config.toml
targets = ["emotion"]
fused_qkv = false
inner_norm = false
pooling = "class_token"
Rows from block 3, named by matrix and row number. Each number is 128 + 24 x the weight over its row's rms, rounded and kept within 0 to 255. All counts start at 0. Numbers have three digits each.
# q: attention query (model.blocks.3.attn.q.weight, 256x256), inputs 128-191
q.29:124114154125145110162087131125123084089174140151109158157155088100137104178092150125174115130094170114142134138132128133098102119140126130115122116084112119115166107142105119118213107120118122
q.30:124177077151140105125129128153132184112140140139123111187120099128125140129157121156155163117154156096107071136173100141104091121150111100109119156146146102101124169118074126110126138125130146
q.31:161134126163096151141110105156176178147093121167117157078101118099159139138147144109169175134112093088150144109173112156146117139134167132168169127122115126097145139122136158124128114126116118
q.32:136163091110094114123154162159157091115122153097085152144127120106141152152103118128135133183119111086093107118131122151137121106144107146138157147150159090138147178103107132129143120120148109
q.33:117126171116095120132151172117151132122140120102143139114144153136125105150164108149144137134139111136106106102075111156123101150113112135167136105122129108123125144152074121116098148135091136
q.34:146148102110134147104132121173119105096162132126118085145125181165136149134136107091124151077130082069105081112153160085083117144093195128113145138103152117143100098098122148113148142120165154
q.35:104136068151114156090088130156135141139140104154135120122168130139123120123186081138124131082155113136143153090141141114086137145120172144126101136168129158100143076106112152145117116090162125
q.36:084096123158141124138155122156117132114099122137129122099162112109135086101152126095160148146135136127140122143109133124118169113144140123134138123131093173114113144084096115106168152159163133
q.37:135103131144128138121138111131103139083149111131109089110116134129079119116137145112109144173145154133198110131101124148105135157137135142129119113089118149127144125174157146120143126106140157
q.38:126171136114165143116114086167183091133112123129108137177164130105109109114101137148110106161138104130105119108139107104166104136132164102124124122110116122140116180108117115094107121123136136
q.39:142144131103104118141092176105127146136156132081159107111192177121111105149160119139130131103181143138136137166083104112084094116101177174118115119125109136118161127081136091141108146146131121
q.40:120136077154114114133121155159147141161131067119134127086117172134099159161097117146137132106186101123112112162113109134122099115073094128093142094060141138113137117130167115132092137151102171
q.41:130163131074091130150128134132137149123116134124119113116148114158103092142127083107166157153146126141124139166107113167134127104155103136170127117094069146140192111135080163111107110124100171
q.42:140183126110113128189126148127081149064107162150107118129125131091130146115132109135070143139137099087139134118160107125131108143106175112144151109163150129153087147112145122149104121161102099
q.43:118126139121102140161108158127102172114138125138135119097150150138109130120110168164122075098134117133154065110125114082142144187142152119089108119103102131159123119110157143117094094116130094
q.44:153135124151123101093119150130107114123146183115126157096133146162074149152093108157130129113146143116150082165145123108145128125138136115160135130125128112113111145134144112114141174142156100
q.45:144182164090133155136174157136166122107129145123101130121120108158160114113118120151080100110108131145127135144109152154141099157147108134163106132117079113105153137133164173117158128131101110
q.46:115101052095139118077172132122089134112080099147134116126127147133137118137141135116107091145126108088132131126124103128187098142089134153156149094134164128119148137150096121121121127133140137
q.47:138102128105166096119125135107106112099117150085130099134139141137116162152130119140098130112161127122104110132125138108085137131147146133159156119145088129077107112140129152071127162143126166
q.48:096148121103102148123089135170137123142131135119137128143123137123127127094108115100131113143097083151130121130169102124082155129141084115124100176112137136181115140132168115116135084180109108
q.49:111118123110120157160126106106127099141137123145118097109140162097115103105168113094135141135097133160122113095131150092097147123145143212107110123150182114157110101103096125121086128122136122
q.50:142127113115136149139138104119115086133134100124105183161100104115170149150149133119138103102113122123153106132152132140171118102180132149158129134148101102135148151124137151172100138134127127
q.51:105130182101125095145135135128109141140133157094158162123123111112143133165139136166116090130143152115109090139114182100103131137139153151100105138119114105119125120122121082109099134100146197
q.52:138177119169126146118113143111127160173112120107170149129137125163122140108140110148131123131130082138137120153134132092142107177120167117163117151098094091133133159115113084139133112136129118
q.53:132152134155105132097128152164140171132100084110102135143131105124097141125131115128108128145098144107106146154157106121157060112132124140118121121147149087145114116153107093119135155109166138
q.54:111146142140160146074089109172150145137130128162152144136105112126126098140140165151160144094164128138130109115131151147109106151163137114160084166109107136101129134164117132131115160138148140
q.55:106152149170093122149128103142137139116108135168117098160108126122169123137143149099117091094129191122137190120172140165097112141107101109163146127175130157134115118135110134119117136127095128
q.56:138121080136117140130121114175164116167103094162078112146144145128108171122126141130125116112159130155098111092118158127146114107126128083123122160099115134150121121112106154125112101135120136
q.57:135177099152136108153119121099109108108119160149141144177107100131099100123106113157124135122138108131151132146154097112097112105140144154122148096122125141124134132159104139136105172148131146
q.58:140120150131116116134108100095107132132104117111163162136125165150114127172163107110147115214144101118143159146107165153094101112072136143136114126160134115178123136147111124076141134130129103
q.59:159107119108108106059119108101127097123051112138133142134077158127115156114112110089123150151111124091118131114060103114107170122147110118135137151153148130143089110135146123161147122116088125
q.60:148145113146064145094096119127119106122119106137132106104090139136142096132133129146163083094102092139128136160109091119143116128159097115103141170126142162150145113146118166148126139123068110
q.61:132100083152108161167181120132112111081124096141059126136120160139192111142128134119086173154110153192151095152128103138132140128128134110150140130126169102120134148135110091151187147077137132
q.62:097116143121109149130089128107116097154125084138100140146147113074134114149177158157147131110080153149107150112111124073141099121162109137110093113164098143156106125157090125113099152160130128
q.63:152128133136146162120146125087109106146142146119087152153096110102150143171153105140086120152107098116172104106104098100162115078125102132106131123105111136139132103119119102118158166129108128
q.64:120141147121136118122110151134142138094120102136156117132097157112113159131130162132137094122113064092110133139160171128114183147149088125124130160146157074124149155164156136133114111120136150
q.65:149098146146122110152168096105158143150176126125173092150133142143151121162128108147146127158086147096117146141129151124129101168103106152145087148111128131123120129152090108116177109173162141
q.66:150134117117144117173179126105137117132144111140139131097127116129101096093139121126095093101140136111159152190147144107142134116141106135118124105162140124123136126134130128123145138144125105
q.67:127122150176144161165106106161114112133110120107134141131118095127145129119131102108131122105113124167108108103107138116133117169125139096118103171114140141165123102137130086081122157081171100
q.68:140150097105160120136105126116141133135131124120136119160155140142148092166139147105175111146135124115131140142140144117121125125113176131171116098098137145150108157082125145151118160147136185
q.69:092098102151122135143134120191144118122140134126153138172118135111137099135126126142145117169111173170107102117117105094085124100101115142106130122113132144136111099103107160120127144098175097
q.70:115122141142087130147112118133176142116091128109118121153098137149099109136142193199166125087131128131160155138140120139155156118146088142114128133122156100104127111140143116148096134104159146
q.71:101159111082146115091189144095152139130167091155133117147131120138153075121127142138143134085104142135157112131135155129145124148114133100157119141080152095100126124107113156127141139109080106
q.72:166139118099127098143170134129083115117142122116112133137085139123143168092150121112127132154098135127100116100106112152130131124107142118090101143141092084132105122138100116138122110127100149
q.73:134173190121148135113119092114134098133132053114111144138153108152100100127150075116126123114145122121119149103117109156140128149067145113171128154134116126102095126135167124170112149091063150
q.74:178104119107101167160150124081110121143123144137135141088105121118093185121154163120110117106130156118175088115126128149139102141118130119155100135169104096119120126122128131142130107100111129
q.75:102130104109081137096150077168141127141139097095108130142180163104096154130167149115100116108120095143093120069131114109105137148103169193095145102114141140121128158120135116154119149133120106
q.76:109175171116136096156131120100120126088128100102146109106118146098072156113101122109126089161122094160104111148136145130102103127116121171153171100174106133159129108127065116108112131134135111
q.77:091116142066161173153127106107183125112115150164100118114086134121139135137147141119101078085139127120131154114128125077163109136130117158073130144158158094104136127123138093117113108092119124
q.78:098126122117162127100127150127131115143099123110088116080108138096131110139105132105093137130154165112111080114127113133133105133114134154104114152118105071147171152158156121121171134130174160
q.79:076134169132121153138147101161135111143109106122128147094095156073099131122154138124111147137138166149118117124116135153093114136165120107095132195120132150084138137101143112099133133080179161
q.80:123135137156098129103131122184156152132106132093165174103124122157152138139152163133134126123191113104112150105149107112150153158145106119087127127118133132109105064150127060150104176086123074
q.81:090146132076146111092106115142116137133138127116132155147109165175093131130144123077152119147134162130110135117125155123138148101128143140127132147098143100083094108113127132124096098147165123
q.82:173107122129154084120113130133151156142097108140126125148178111075149110122122131127129115144122101119110113181103128160110115166120122089112129121156199104112152115126126126083176125126077106
q.83:094142132133133163091143146137156166096163074130134146132128106139109158117095089121139114132147112152133170133087121110137139149134128158122104150121125127121158144128120141107123132134148129
q.84:113142117106145080170136128098120116120097114137104154104148135160105122103143124094117102136146168109166120087139129154167157158064112154145154129084106123143133110150143125119138098176131165
q.85:075151095130112161117113092075145083110116124138108124108169164178117154120129116114115151100133070154107088184141121136106077139087102152098133150149145144108131129117157114111131103127131092
q.86:121102105122150116128130134102122125126152115112188116143137134120158098139113138127092129103107141109068114115120127107124116189097131124120166115093102115072130082157098138093127154101167161
q.87:158137125157104136105086105126127111121123150098099095126182129193097125107114105101070099094153106104159179140157076101147134124124133103146143132150105136190167137081131138136105128149132112
q.88:140104096114093158141110128148116094111088149130133146115142056133121116158128119163103121152120122126143107165083145113169113143105120144087140143079086145142113175081129096123135140117131144
q.89:113147117136173179159116097111095153138162163115110118140148106129164133136127127088129113112125132093093126111120146139126124137128094090137102131133186141119149137153128110112151153142089150
q.90:114109087115109148113137176129108126109123133132121131155132128143109133114125121129135169157130111100133121099133118168074136138141132127145121127092139071102200148112111157097141141128089105
q.91:131136103122136102131134107131145126085164153166108117117122150131167080104150065074123139120140121135133151111110097113148145162116184124106113094116118126139156132123183135096143107130136091
q.92:128134098149145149125136085151162145149132177134105122170113119153161125159108142152199155120122114099161084150121119101115107146129106134109155160097162134133114114108101117100157090139119100
q.93:125171180127077115124147168129159134133130085092084117162140121149109119157139097170143083110116144135144128129104103163110083120142151128142169102155113137138125154090115106161121112143118151
q.94:112146118177079101136125108117149151131145084140159115148126128135127117133177140072095148120104136093101094101127115130083134157096140063152116156109132100136159073155136128160171097135112119
q.95:148143159133136122115104113119115120152124113165099138137113160111128120106106080147123111082161116111115145114139130124127120147162122133128138078128148113138148127129096134111138144132097121
q.96:154140098161115102112134119114136124131137115175147149109129129081118122122187101114133129149127160184139129147110181146084114101073129144125147122134112168139137100138177137168137129127120121
q.97:139118152117126096130107115157110153089139142131114144110144123126115128131101115103091136122078121169117146181121148151096140143155116101149150144111128151170141188128125174126140120112119127
q.98:118122112151112166122117071101113106139122124114173150140117138111146088165085114128169112125111137101172121134144106099112106126127166131152150188117135132099129133090123108163114160150133124
q.99:127153165153104069130134115102155133134143115086150114082177122130141125074146108126103132113100091078106089115105117150154098139087117152116114113110111123134128149132116119132120097163166167
q.100:184126169099138125121127133099150105123105125112087124123106154121108114140118116136168101122093121124135119169118155092122110118093143150118147110175086096143120138113142122143103137147166165
q.101:095132113090161141166135098118116125130112071109090150125146124136095129112100109136116169062140151153094112168124139144134116169104114132141127143131153130112138147129115129089126141147151098
q.102:118119144115131126109134082152125118106157102103105115138142104147089114136151148113112106151127100127123169134121136148088172099140146173139107166130145147112137172132164088138152123136102136
q.103:172146113129146119169139106107152157132116099097132143126110121113085143126105119140111121166097162130149100109150121166123129144115141144117150164151114089096157109123169130129101145113162149
q.104:084120123130093163138131162143152137120103080111173077122126172097107151109114159098112119146137146117150141105171117109117112131162151135151146126111088126125149120106140133157155107129121131
q.105:138082158146091158098101169130141133162096157156117175159127159099156146125109150100151075159116155140157131121128124163068122142114107122137107100084137156109111089134149112114115129155151143
q.106:138127164061089134094117134102150123094158137177139133156097145084129129132127142116156117163134123129139158118155147163106167100150144147094166117160154113153160118100089082146129116107158170
q.107:142143150149121096088091104149118104156121165134142139117121150084099145141137107101099112103141157137129125126140113141162140121129135144120127129146104174157134115124101111127118158130163124
q.108:126145123125117095137128127125118116128152153123151141078156159141115122108121117137099096118109140158067153140126116127157095149119107180125109135158063121132103094140094143095140177143170133
q.109:149150156108119134142135118159140114118182127115108121146147136105124136123126094091102136124117138100104120158130091130145171119160108153104129166146100119110114146177106078137123093147076148
q.110:120112120147154109118089088175117187116118173140097131107119108125106136162100115094136136141122174119104152155108115134188139135104111111143114162123147155138122149144088128135126129133100139
q.111:110098165160118120153131153083121098112114129132118096126118119113152114111125113115134184124097129139128111149138116103138138134131133093123088125163096093119119095140082132128128164106066146
q.112:119148089213122141162129121145126074146144143146127090123097129124148158140156100113108141132097134142102125100095104116106133104121106089140138108099094131188133127077078132135149111166130128
q.113:168123146131144128097148130119112191167132152128126128124174161205105145134119125174090109147087146131127139078137177132125097136115131099088104118156138150103123107120102109127139113133110100
q.114:110132143101119092102090124127128135127114102116141094117163178164092141136140170125149132118134144128107082170132150152098098158113092141149172138161096132121094141148139106129112104116134132
q.115:146135182157090108148156117135136135134100125114135109168112133161147145088160163113155121115123085128134109121163106117129135120119111116128121125133187135119110090126131140140121100128156117
q.116:133153159153112176139144118148109130163132138145141145133150130150172134109165152177104121169087165146103120109070074157130118113129076110132150134135125160112131108098145096107124165139156124
q.117:153122103114132135134130115119135112112115127097099144146152130121126083143055161125132108111167127139141127112103133101127124142143075178092147128111131122111167139141118088106183125125083144
q.118:120106116109154110094127165132111116115156136150131133111193128126131133156084108159100176132155134112160117118121123132149139113135117118162121055105119146116122184089113095140120130103093170
q.119:137138134151136103129133149120122087095161128119136142126160103151122108084125186146112106142109152112146112146103103147140126139116110155138154127177131140108123119116146145110115126144115105
q.120:179104125146129141134157110133114104109097142142165129125145106128073125138091129187111157128094136111153129117111136133083140105148169139109147137122146185146153120104150109159112157116116146
q.121:112076139124135093147122132140134067122119154132104127097110064113133128110121169095154128136148155151110122095135144116120142133156120149102098124179111148154129175120132145103129173165143130
q.122:112126148128116131087096151139139092127124170120112096152142126144143113133139157176084130092088120115135152164160144098145123138133137128112135153106123156099146152125120153128156088120146119
q.123:104086118108118140138141144118171072141125137115153129116085179142093127125109165127145129132118123117143117131154152122099115112120127130069124118093100117100108176131098156147112110152132117
q.124:124134196120103116143122115088154119163108127144120105148128131132177142155142172087127124162140151158106123111112115140114129136176108127145170133107105113119127100147128110145115093129134135
q.125:146130150115120103119114138130130116150124134139154116108135102088110166070159133147112136107124092148139128108109095145173113139153095159150174128144120099173156132134117135098141090134146110
q.126:092140140115153150093120120150131125132110161129108158108089141105107156128181160132097143109106100104112125103139112156159091129088128143122136082127189148104093133107139120132132098106062121
q.127:157126123161159139153143107129163116141115101136113104145125116138104143132120134132137100141060133141117103097153153088151117137075136098110124126119170112152123135138170166155137142104122121
q.128:151124100139141162129140123107169132126169117135129128142155180165157100152124159089143169147144121120156148154121141101142106133148121135172142134108117094111105134135166138106120142122126133
q.129:127141117152083130114111113130104127157109177157143124121120132152086111174138085105171111137185126105115130175133140090124189119140167127117116140152120132113131109129150085152133098133123150
q.130:098084142095094117152157180085165126087123146101122134161094141177146154176141149116117149139101121115141109127089149155144134107085156115083128154138117158136135115112150111102166148146147100
q.131:150141119155136162125159101135125114124149148143125156147130131143094110123141106100146155126118124143115131194112127153126063143136111080175115114145114114130098116105162138140113099160103121
q.132:099168150152149158135129098131185121173149148123107129125148095083086093114116109117141112145141123150085107113104159122120129192088131157098157176157096117113158111157158165123132105150098120
q.133:133130083104169117133122159118149126148139112112139145105132157151124135155161169130083159128123099114169137144097145117130158111151120126169135117107116137168141135160134136143107140087097168
q.134:135135124155114092130101132139123148125130143136127136131107076157134128108153128128148145144146143137163117110157148126148121153068119118125120129116160108139093114090127139138090154155113131
q.135:103149122135163157141093150128132138148097125146107152107153118113131147136153123174126145151134138131088119074127120113092126146155112095094111094160142153076131108149160091132134137125095142
q.136:130082168156121123119128145089130135123159110102144099159129170142115132108142138084145153120147124142139143153141138131149133128150124107135073114171119167154133149112142116127119101128134140
q.137:161170089131125125151101132104171121149151103161145133164165145176120129115132105127112132120119115090111122116096145112135170108095112128135169127137162146121130107172129120131143136114133136
q.138:131168097111132128114160110114118153093111105128122123140140111189152125147165156106132113080138122105144136110133117124129106134086124152098164110174135152103131094102134145130141149122129124
q.139:205130116162135080158110076117143097143093102133090149117184128154156136139092114137168147138166105146093123103152112158148126135118115139084125122133098130143093109114133120178124120119143124
q.140:093118151161108133077115136089108171165178133121124148152088125094139171153106155124120144145155153145121138119121102129098122126170137125137119137100159178121097141100148122104175131104074108
q.141:160066159140090130159123136076145112090109110114150094065110100139182161089104145123149120142108067147134147114110131111095100157108132120110086118145099135133087127149112110109142139170132146
q.142:120102140147161150109134112151131141176124129113100127139118193114166128155126080128137133168163139163104143113115131149126138147122156073142148140161137088133126104132153135154126135153119119
q.143:099098120162127155157120143118109158105100128144129107144122117160107096143151066105115161074141116093128097140178134149122104134081146122120120155104126068155125129149162087118134101152118138
q.144:112144097149121120143159088174122107115113122110143148121156132156146087128147103111144105137147129119142108130092151107129111135119151163104123093132108088078131119145106093121139087133120122
q.145:106137122080147110098182098120131107130158139118135103091132172112163096158113141106147129104155187160148120130103111139176120151095100122123115138143141166086170126139136121133163118139160150
q.146:143089168148097122135149141134080111141109090131134128133143117133139155118175159137144127154113072149096126158108131088161102121154111139142143117094144146113125108153116144129093144194135121
q.147:069116110108144156111110110161150124155126086118095133135130143105185147196146075133091142138131130090106124128125145081161129134125148163143129142134108114168117131161149118154186134123114124
q.148:120090130113171156131139097132103104131131156111166146120164142120140167160159131108105128126149106132110159134148133114161155093153186099163113126090126153094121140121094157157195107159125098
q.149:125085105154169110118117104089137068134118142141116158127129148142118101150128111119154106141121102170084102125144206149127140120128171174123129121112163109145114154132089103132140111134103146
q.150:085140139108136094125099143091140115126146114129107112066144160084123142138125143139110163146159126157156131135134086103156121167130126136141093144139090127098129124135110151070153092092130128
q.151:133114080126144144118118123110127124105109175162143099160137156105120128159125077140065122106107150114190112175132181144112092137172201096130142099075120104146125123129172140097151146109160136
q.152:113132099165132156142101094122128146115148099127167116087108116096117121104168126157123113152154084148157104129102121156130133142152133153114106136113150091141108110142166152120117120089161179
q.153:100166133153170162142150186126155132104152102096156103109114156102106121164124102143125136139104136155132166119092083167131131191156108111091123102171137154141116113133112131156111085131130155
q.154:116109103140087108164120157125129177118080103123113159168107089140110112107108134098141133124142116120103172091152118170080144119110161119153121116113151139111102111064120114130121114102083171
q.155:148175112139111120129125171118135169112109097136125110133149141156123129096121132119108133146117126114131092104129189109113076128140132114154142140152163182121083123137121089154105145124158109
q.156:119084118118144102126137145123107184151081115105133134084099172126140133118094133167102104154136161101154124107149124130113106130104133121174132112130106112105150134116136140129172148064127137
q.157:138122123110136110160151132154135116104114072127153109151090167128154106136120153164092079181097141103110112124151111169129122140138117166123095149176100130161109105152084135156122119132140128
q.158:155106152121116125098125137114099057092146127135144128152145164142110179133126110136114161110155128090129138128167146160134078146119132167098110121155103095131155082154142131111129146078190160
q.159:121120148168133118129124141133125033095168093175127155120158100134142107111138142161125121173087096141141121162174148166153142106137098154103114104088129125141092109139100122094131105119156123
q.160:121125139170156110097137112102073101118140095121137097097115123137169118114133109111133133146113127111124111104102134116100127102144122136108114134097131170172042109166159100153118175131115102
q.161:174135121152146156067107114109096134084122098159122104128137126122114136085143160115181142139125162146103131134099144153134173144111132129155135122114081142138139117102104125108118135148121144
q.162:143098140134105113126149070110117128142068142127086098097147118083126169154107127147113088147109114139084090129163136125106060144164143145141159107116171117105107096097160119130149126146129130
q.163:105162066103098158148162132118131100116132108104155109098127092148135163141108180094123144103143138108140124091121116135133101136159128139126136149138152095106127157134132120134125139122154120
q.164:124132163148145118133139098129094133123153126133128099154124174099132154137174064138107076116155149118114086136116114117169143126115124140077125094119118103135119136167144097126128128128143104
q.165:139096120142142171160117121128118147124112138146140102154118120134121144078099079108126153065152126091160136098154119137130114126149169075071121181081082182120079160149127106099136112150118167
q.166:163081115105152112098160153166121123155151140120144118092118128116145152140132143163134154109135122128148114124099149124105177107102135153151166100127146116138143060112094107169112107136144160
q.167:183168148147150130101149131118172124077177136158155098122130140090087115118132126112154169115118146149126074155126140155134159134118137107141116124075138132107120145082150132161196074118106156
q.168:153135128103124141143089140126154088155130132141101125162068078178141162093159112098154145121123145099118104130141119093164130155128092141154109096116149121156129084138141149125110088122119132
q.169:142129119134136123143133115097112107079149122123152123128127155142124102123110161112160132099110140171128153145097104109159136140142082166120106097149149122157142119135110131142142125176133136
q.170:181138161075134140154146127095131116129110146130152123116109131131137115118120153131123143153182117109137143172082100121129120126112109124123109087169123095139135142106124164130125091128134137
q.171:144164085148103125130191118085103147134140107121143085157147165118125147113144179109134125119121132164094140140125177124118131115104157130117145111085141138165150079124121165141124117098129130
q.172:121084118103129085143136104134112147136139116175137128115144146101144115116112110108151150133109167114148100172136127136152157115125150087140127074123157146119105086113114092139127093144156152
q.173:134063129121124083128138111105156127154118078133126120125109128131159141100186144196117129147091122110112132163108153138132110119169116183153079146095095099094094123129144137111137151140108138
q.174:101165117176121112128146146144124145143128143094088121151131146112151127165153085135103126114116137132069144162128111171102108187101121097124111116108182111132096138129083136142150130118137126
q.175:149069158105138136157116084143086112144147137146099137158152115161117125131158142121095103081110114083139137165158130108162104141167140099102088113129147070148132176139131098110178109129104086
q.176:123129124167158135120185087109131117154145176127124166124138090097069115129124129120105172097096107143156123131114182109138134170157178156136116102116122148152148126116115109159100130122118090
q.177:132164115105154101114126120135157130135128133093106122157153109118155124145095139129178113145094120122139135107094107144128155085149096111143147102133110124123141162139126111126101175089186146
q.178:113148139118126169077142111145109086143146159123128158138119137117146156071135141156125161095125136097121063152149112150119159165111100112113158133166141126146167134142115086135122132130135081
q.179:110174155130133106107121118117128152155162144100090096139090161105109145161120123138161132110115149141144105122154096112101158106097121181130094090126122177114114092115100142157134127134143101
q.180:162134142108138110095120083146093120153147097115120128110090151114092078136153125095130146130119124089156144122142095125146130194135191110086118134129148109151148111141154127102171137158128109
q.181:130135126109111159147092135143146156160138169116151157132154145126114122126135134135162093077120135132130130118135135129160153118110118081155141134135161116076130099106130101174136144129175126
q.182:111160139105104135147118135110127168181155147141155083117118081145134142144119116122102139123086105097138122142120140137146127139128122147125139112107114116118143151132112106123108142134137143
q.183:147136171114121093157142105161166090133104125137122134107164078103103136114154156096149113091084122111129168128153147177065123173117148152157108164093082104137113139134118140140131152108119088
q.184:144126085173149120117149119115110137132131160072143131158153157144123115136088071139164147130114122146125134158104126126142105182141100115144125118151165161125115125164118163142153128124144157
q.185:115127104126145183162151136132119117124123111118149106119120095103143124123126149115130167112110136114181121172143149103128104122105125201118115110160132102154080137128095143140086111076112117
q.186:106151146146078130139109164150157161159110167121117131097129061083135136147143157117149094139107113125105154102135132152060169149124118171085143139106123173152147110151099150138118119126111124
q.187:158133113132117114152145068117125142082123108074116109099143125104106121101112145129139101167146084121136128123123143135145105147091135130118134080147083093111061136100154142129131121155103115
q.188:128116129126155114139126077134143135157137175146087100095095142102136174109110125160105125047119119148103133135140126118136150157114112132118148103129116126155153162130149141129144103167088113
q.189:115120130109130187083069141148134127118126098129123140140148130124128146112089114120087150142151114153161162109138143112122117133136144121102148133094115133153104152148149150124111147115157155
q.190:154110131101144071106149123132138138092151129134145135106096118138157121167125140181160130132144126136151133132100098132155123091135130098117113143133140073089121101113116107129185083130085088
q.191:102116112116084098108160174137153140139139157108116107117147124130130138129125080114129165113110050134148130117163115143153135137163138087131121133177164124143087113141100127124139137137158158
q.192:133156086137136125143169134141127126107194146143126146152153116125155164143134115144149145110108133116138117126168142113118084087093135139128130139142120101139147059128103114127131109148152130
q.193:140102108118127118127142125166116146151136081114125143162088092107121148117189103126116133140127145168091128114140083154140125115133157139169110125118089145105128155086098147104137139118106132
q.194:123122125138155120129086156131136096099138121135115134147111162127122094087139186086134105121140148134128118128087160096110138130109182141182131121123109111099126085077135149095124129161144122
q.195:125166159161141123153154144123131121157103089146078116163141118098101149096130146139121083119116096109164090150135120165122121150138112151127112150124140147146160114108150124103108120101111096
q.196:135130123144130119162078137118150103140096142115128122092128125164143171095120126164128184109166122137133138150094117167191129156121132124110139132150144155138110137123118148116138145132111122
q.197:105118133115115168089139145060109120155138128114177140126135157099119145145122122131112124153138158086172144119132131119151086109141099124132144131130153160089108141126155096112142134122110134
q.198:133133156191179102161140089084136093123153108134127129145111124143141141110144099114081142115121169114169147083137099136172163123129121113113131129131163145116106126133116138120160146133168116
q.199:132125113145096076121116111107153092113113166117171135134116118152151144139138101102117090089142149134106111128131116081088090119120157136114197124114164141125131119100120142165175171159143132
q.200:129116165093133151126151187129142110111137128130134158117123117132111105122121122144122116144125126154122121127134126100122141111092133139139120093127085142115101153132184128121100169128109125
q.201:182150104110143129178154102120126137129129092152126121151176109144130151106113143100149180142118107097140098107082149127100159146120141079097132096114151156134107163144111149135117128139139094
q.202:141090144128113117121121134166118144108146075105101127134086156078129145114102130163156156138152099101117128148150153106134087129158125161081171088151154101092130118066138117123109058143129101
q.203:105149141110147124130038103120132153143144143144108107132065132152117198123133108113103148163131143143104104089127088103156158114094111132112116134145103119100114122090130109116125115087176150
q.204:128117108115132081125185139120156151132091135112142086108098157165139155126164146116108131112147116126142106138150133147153104124178123135134144121093103159127163141107140113106160148128135144
q.205:135125153136105146122120091171096113157142169154123139145123112129117171155126139114160166143114113155139122138147097111142148168100163133136096156128176090094131115128122120138152160133088099
q.206:100154102129097151108096116136099157171144094099092160137137146133163157137184134113140097094199127123116116132117166130089132162117132120122161152117127095116150137169119157101122124114128099
q.207:145169139161124119139131132166097154115124117146099103130145119172168097105126119091117156178117125072093111126134114128102102125116120147166129106107120135097096149160115090126119139131115116
q.208:113108142167121148130080158109135109108114138114094145075125118133120159106173113135127119112140094120126163124185113120094118131089166086141141135090137095104117103104159141114116146113108117
q.209:162172140128107098125123135128142116139111111077139141117166128142144093128176095141123100179184094102179166113085091113145093153136116159131111175153130154163117127114148147154082113112148153
q.210:155140112107131145158088123088120106128129156141166131090143123122123134081145165092117158132122166104106143151122120157124144152121141102168149123124122153111178095155117118138089160153110114
q.211:093139121131115145155140120096088086143100107133109162092117102152165157092146158121119132138088090144134096138099115107164101078177121136155121112132132169114167145153139117146087120133075128
q.212:146143148118148107127094115115101115127109139109114106120139127177115117132142127124138107140122168140163108110114129101124172139101133119154170120091115139108105150127128087159124144112113165
q.213:153109117149104138120136122126120118130162100099089142116179154116200099116128107135142125173107117157131172094153122123122138129153104155144125110150137113154115090141124174148091132105135122
q.214:108115120129121169135148114122085152132128107114128143093156125156113116130122145132189113164185147161119137144157073130123132116116139145154134124128118127132143174138103162130139131130118113
q.215:119127142087114150143136102148094140125150092135082159130147166117114137146138096159135180117118123101123139094163074124113107108138101149114122114130114142100105118156141138142137102114121116
q.216:130112096127104133148129119106095170149080105221131135119151100139128090122084110113136133124168148167101137147119136126070142130124129169182127102113153134141102116107164165109183136111154132
q.217:109145111095117075156108147092146136102095088149157121094104079138118147109151138133110136115133169114152123167166117148135137140081118128162162151162133100149117127146127155109130120103151178
q.218:129102119102068133136124109161102136162142156147088132122147116100114135119160105133142170121178116071137103110125100101106144124081144160105118107145123126108130145125140114116135149134096119
q.219:167135105141100136077139116082131125118117095136138115130111127153167117158122137126145141137155109124216143122139139114097142130096148156142092133143111129110149151121131106096170130093159147
q.220:064113157133106096126152132128153112157130133076093104145121100152123119142118116142114073129104139160179146118130105123168160095142146126156116182162127139128133129089075116105168161121169125
q.221:181151119154088132129165102117118137105140129109165117115123142135179109119118118112119131137103149091160100132131121062111119124144130130131103101164166102139130121111116125143117125166186103
q.222:161121125094074090150153124104103096082120164141119144125143133137121096104083158088115084135102148144154206117149116155105127115114149154112114120099127157132113123148156149097156111094130115
q.223:162150121126156114179160132122117101126110099123150119115118135115143152133127138113155103194142135100135138144120138123115123123138117124089144159104093136119143127134110119139111098104116106
q.224:115138118156120127136151133148139106158144126111140127116128139072144114168168113133100175068108130155125119121097144108122140147159140160151122116127150129105073149161113073180150118118140137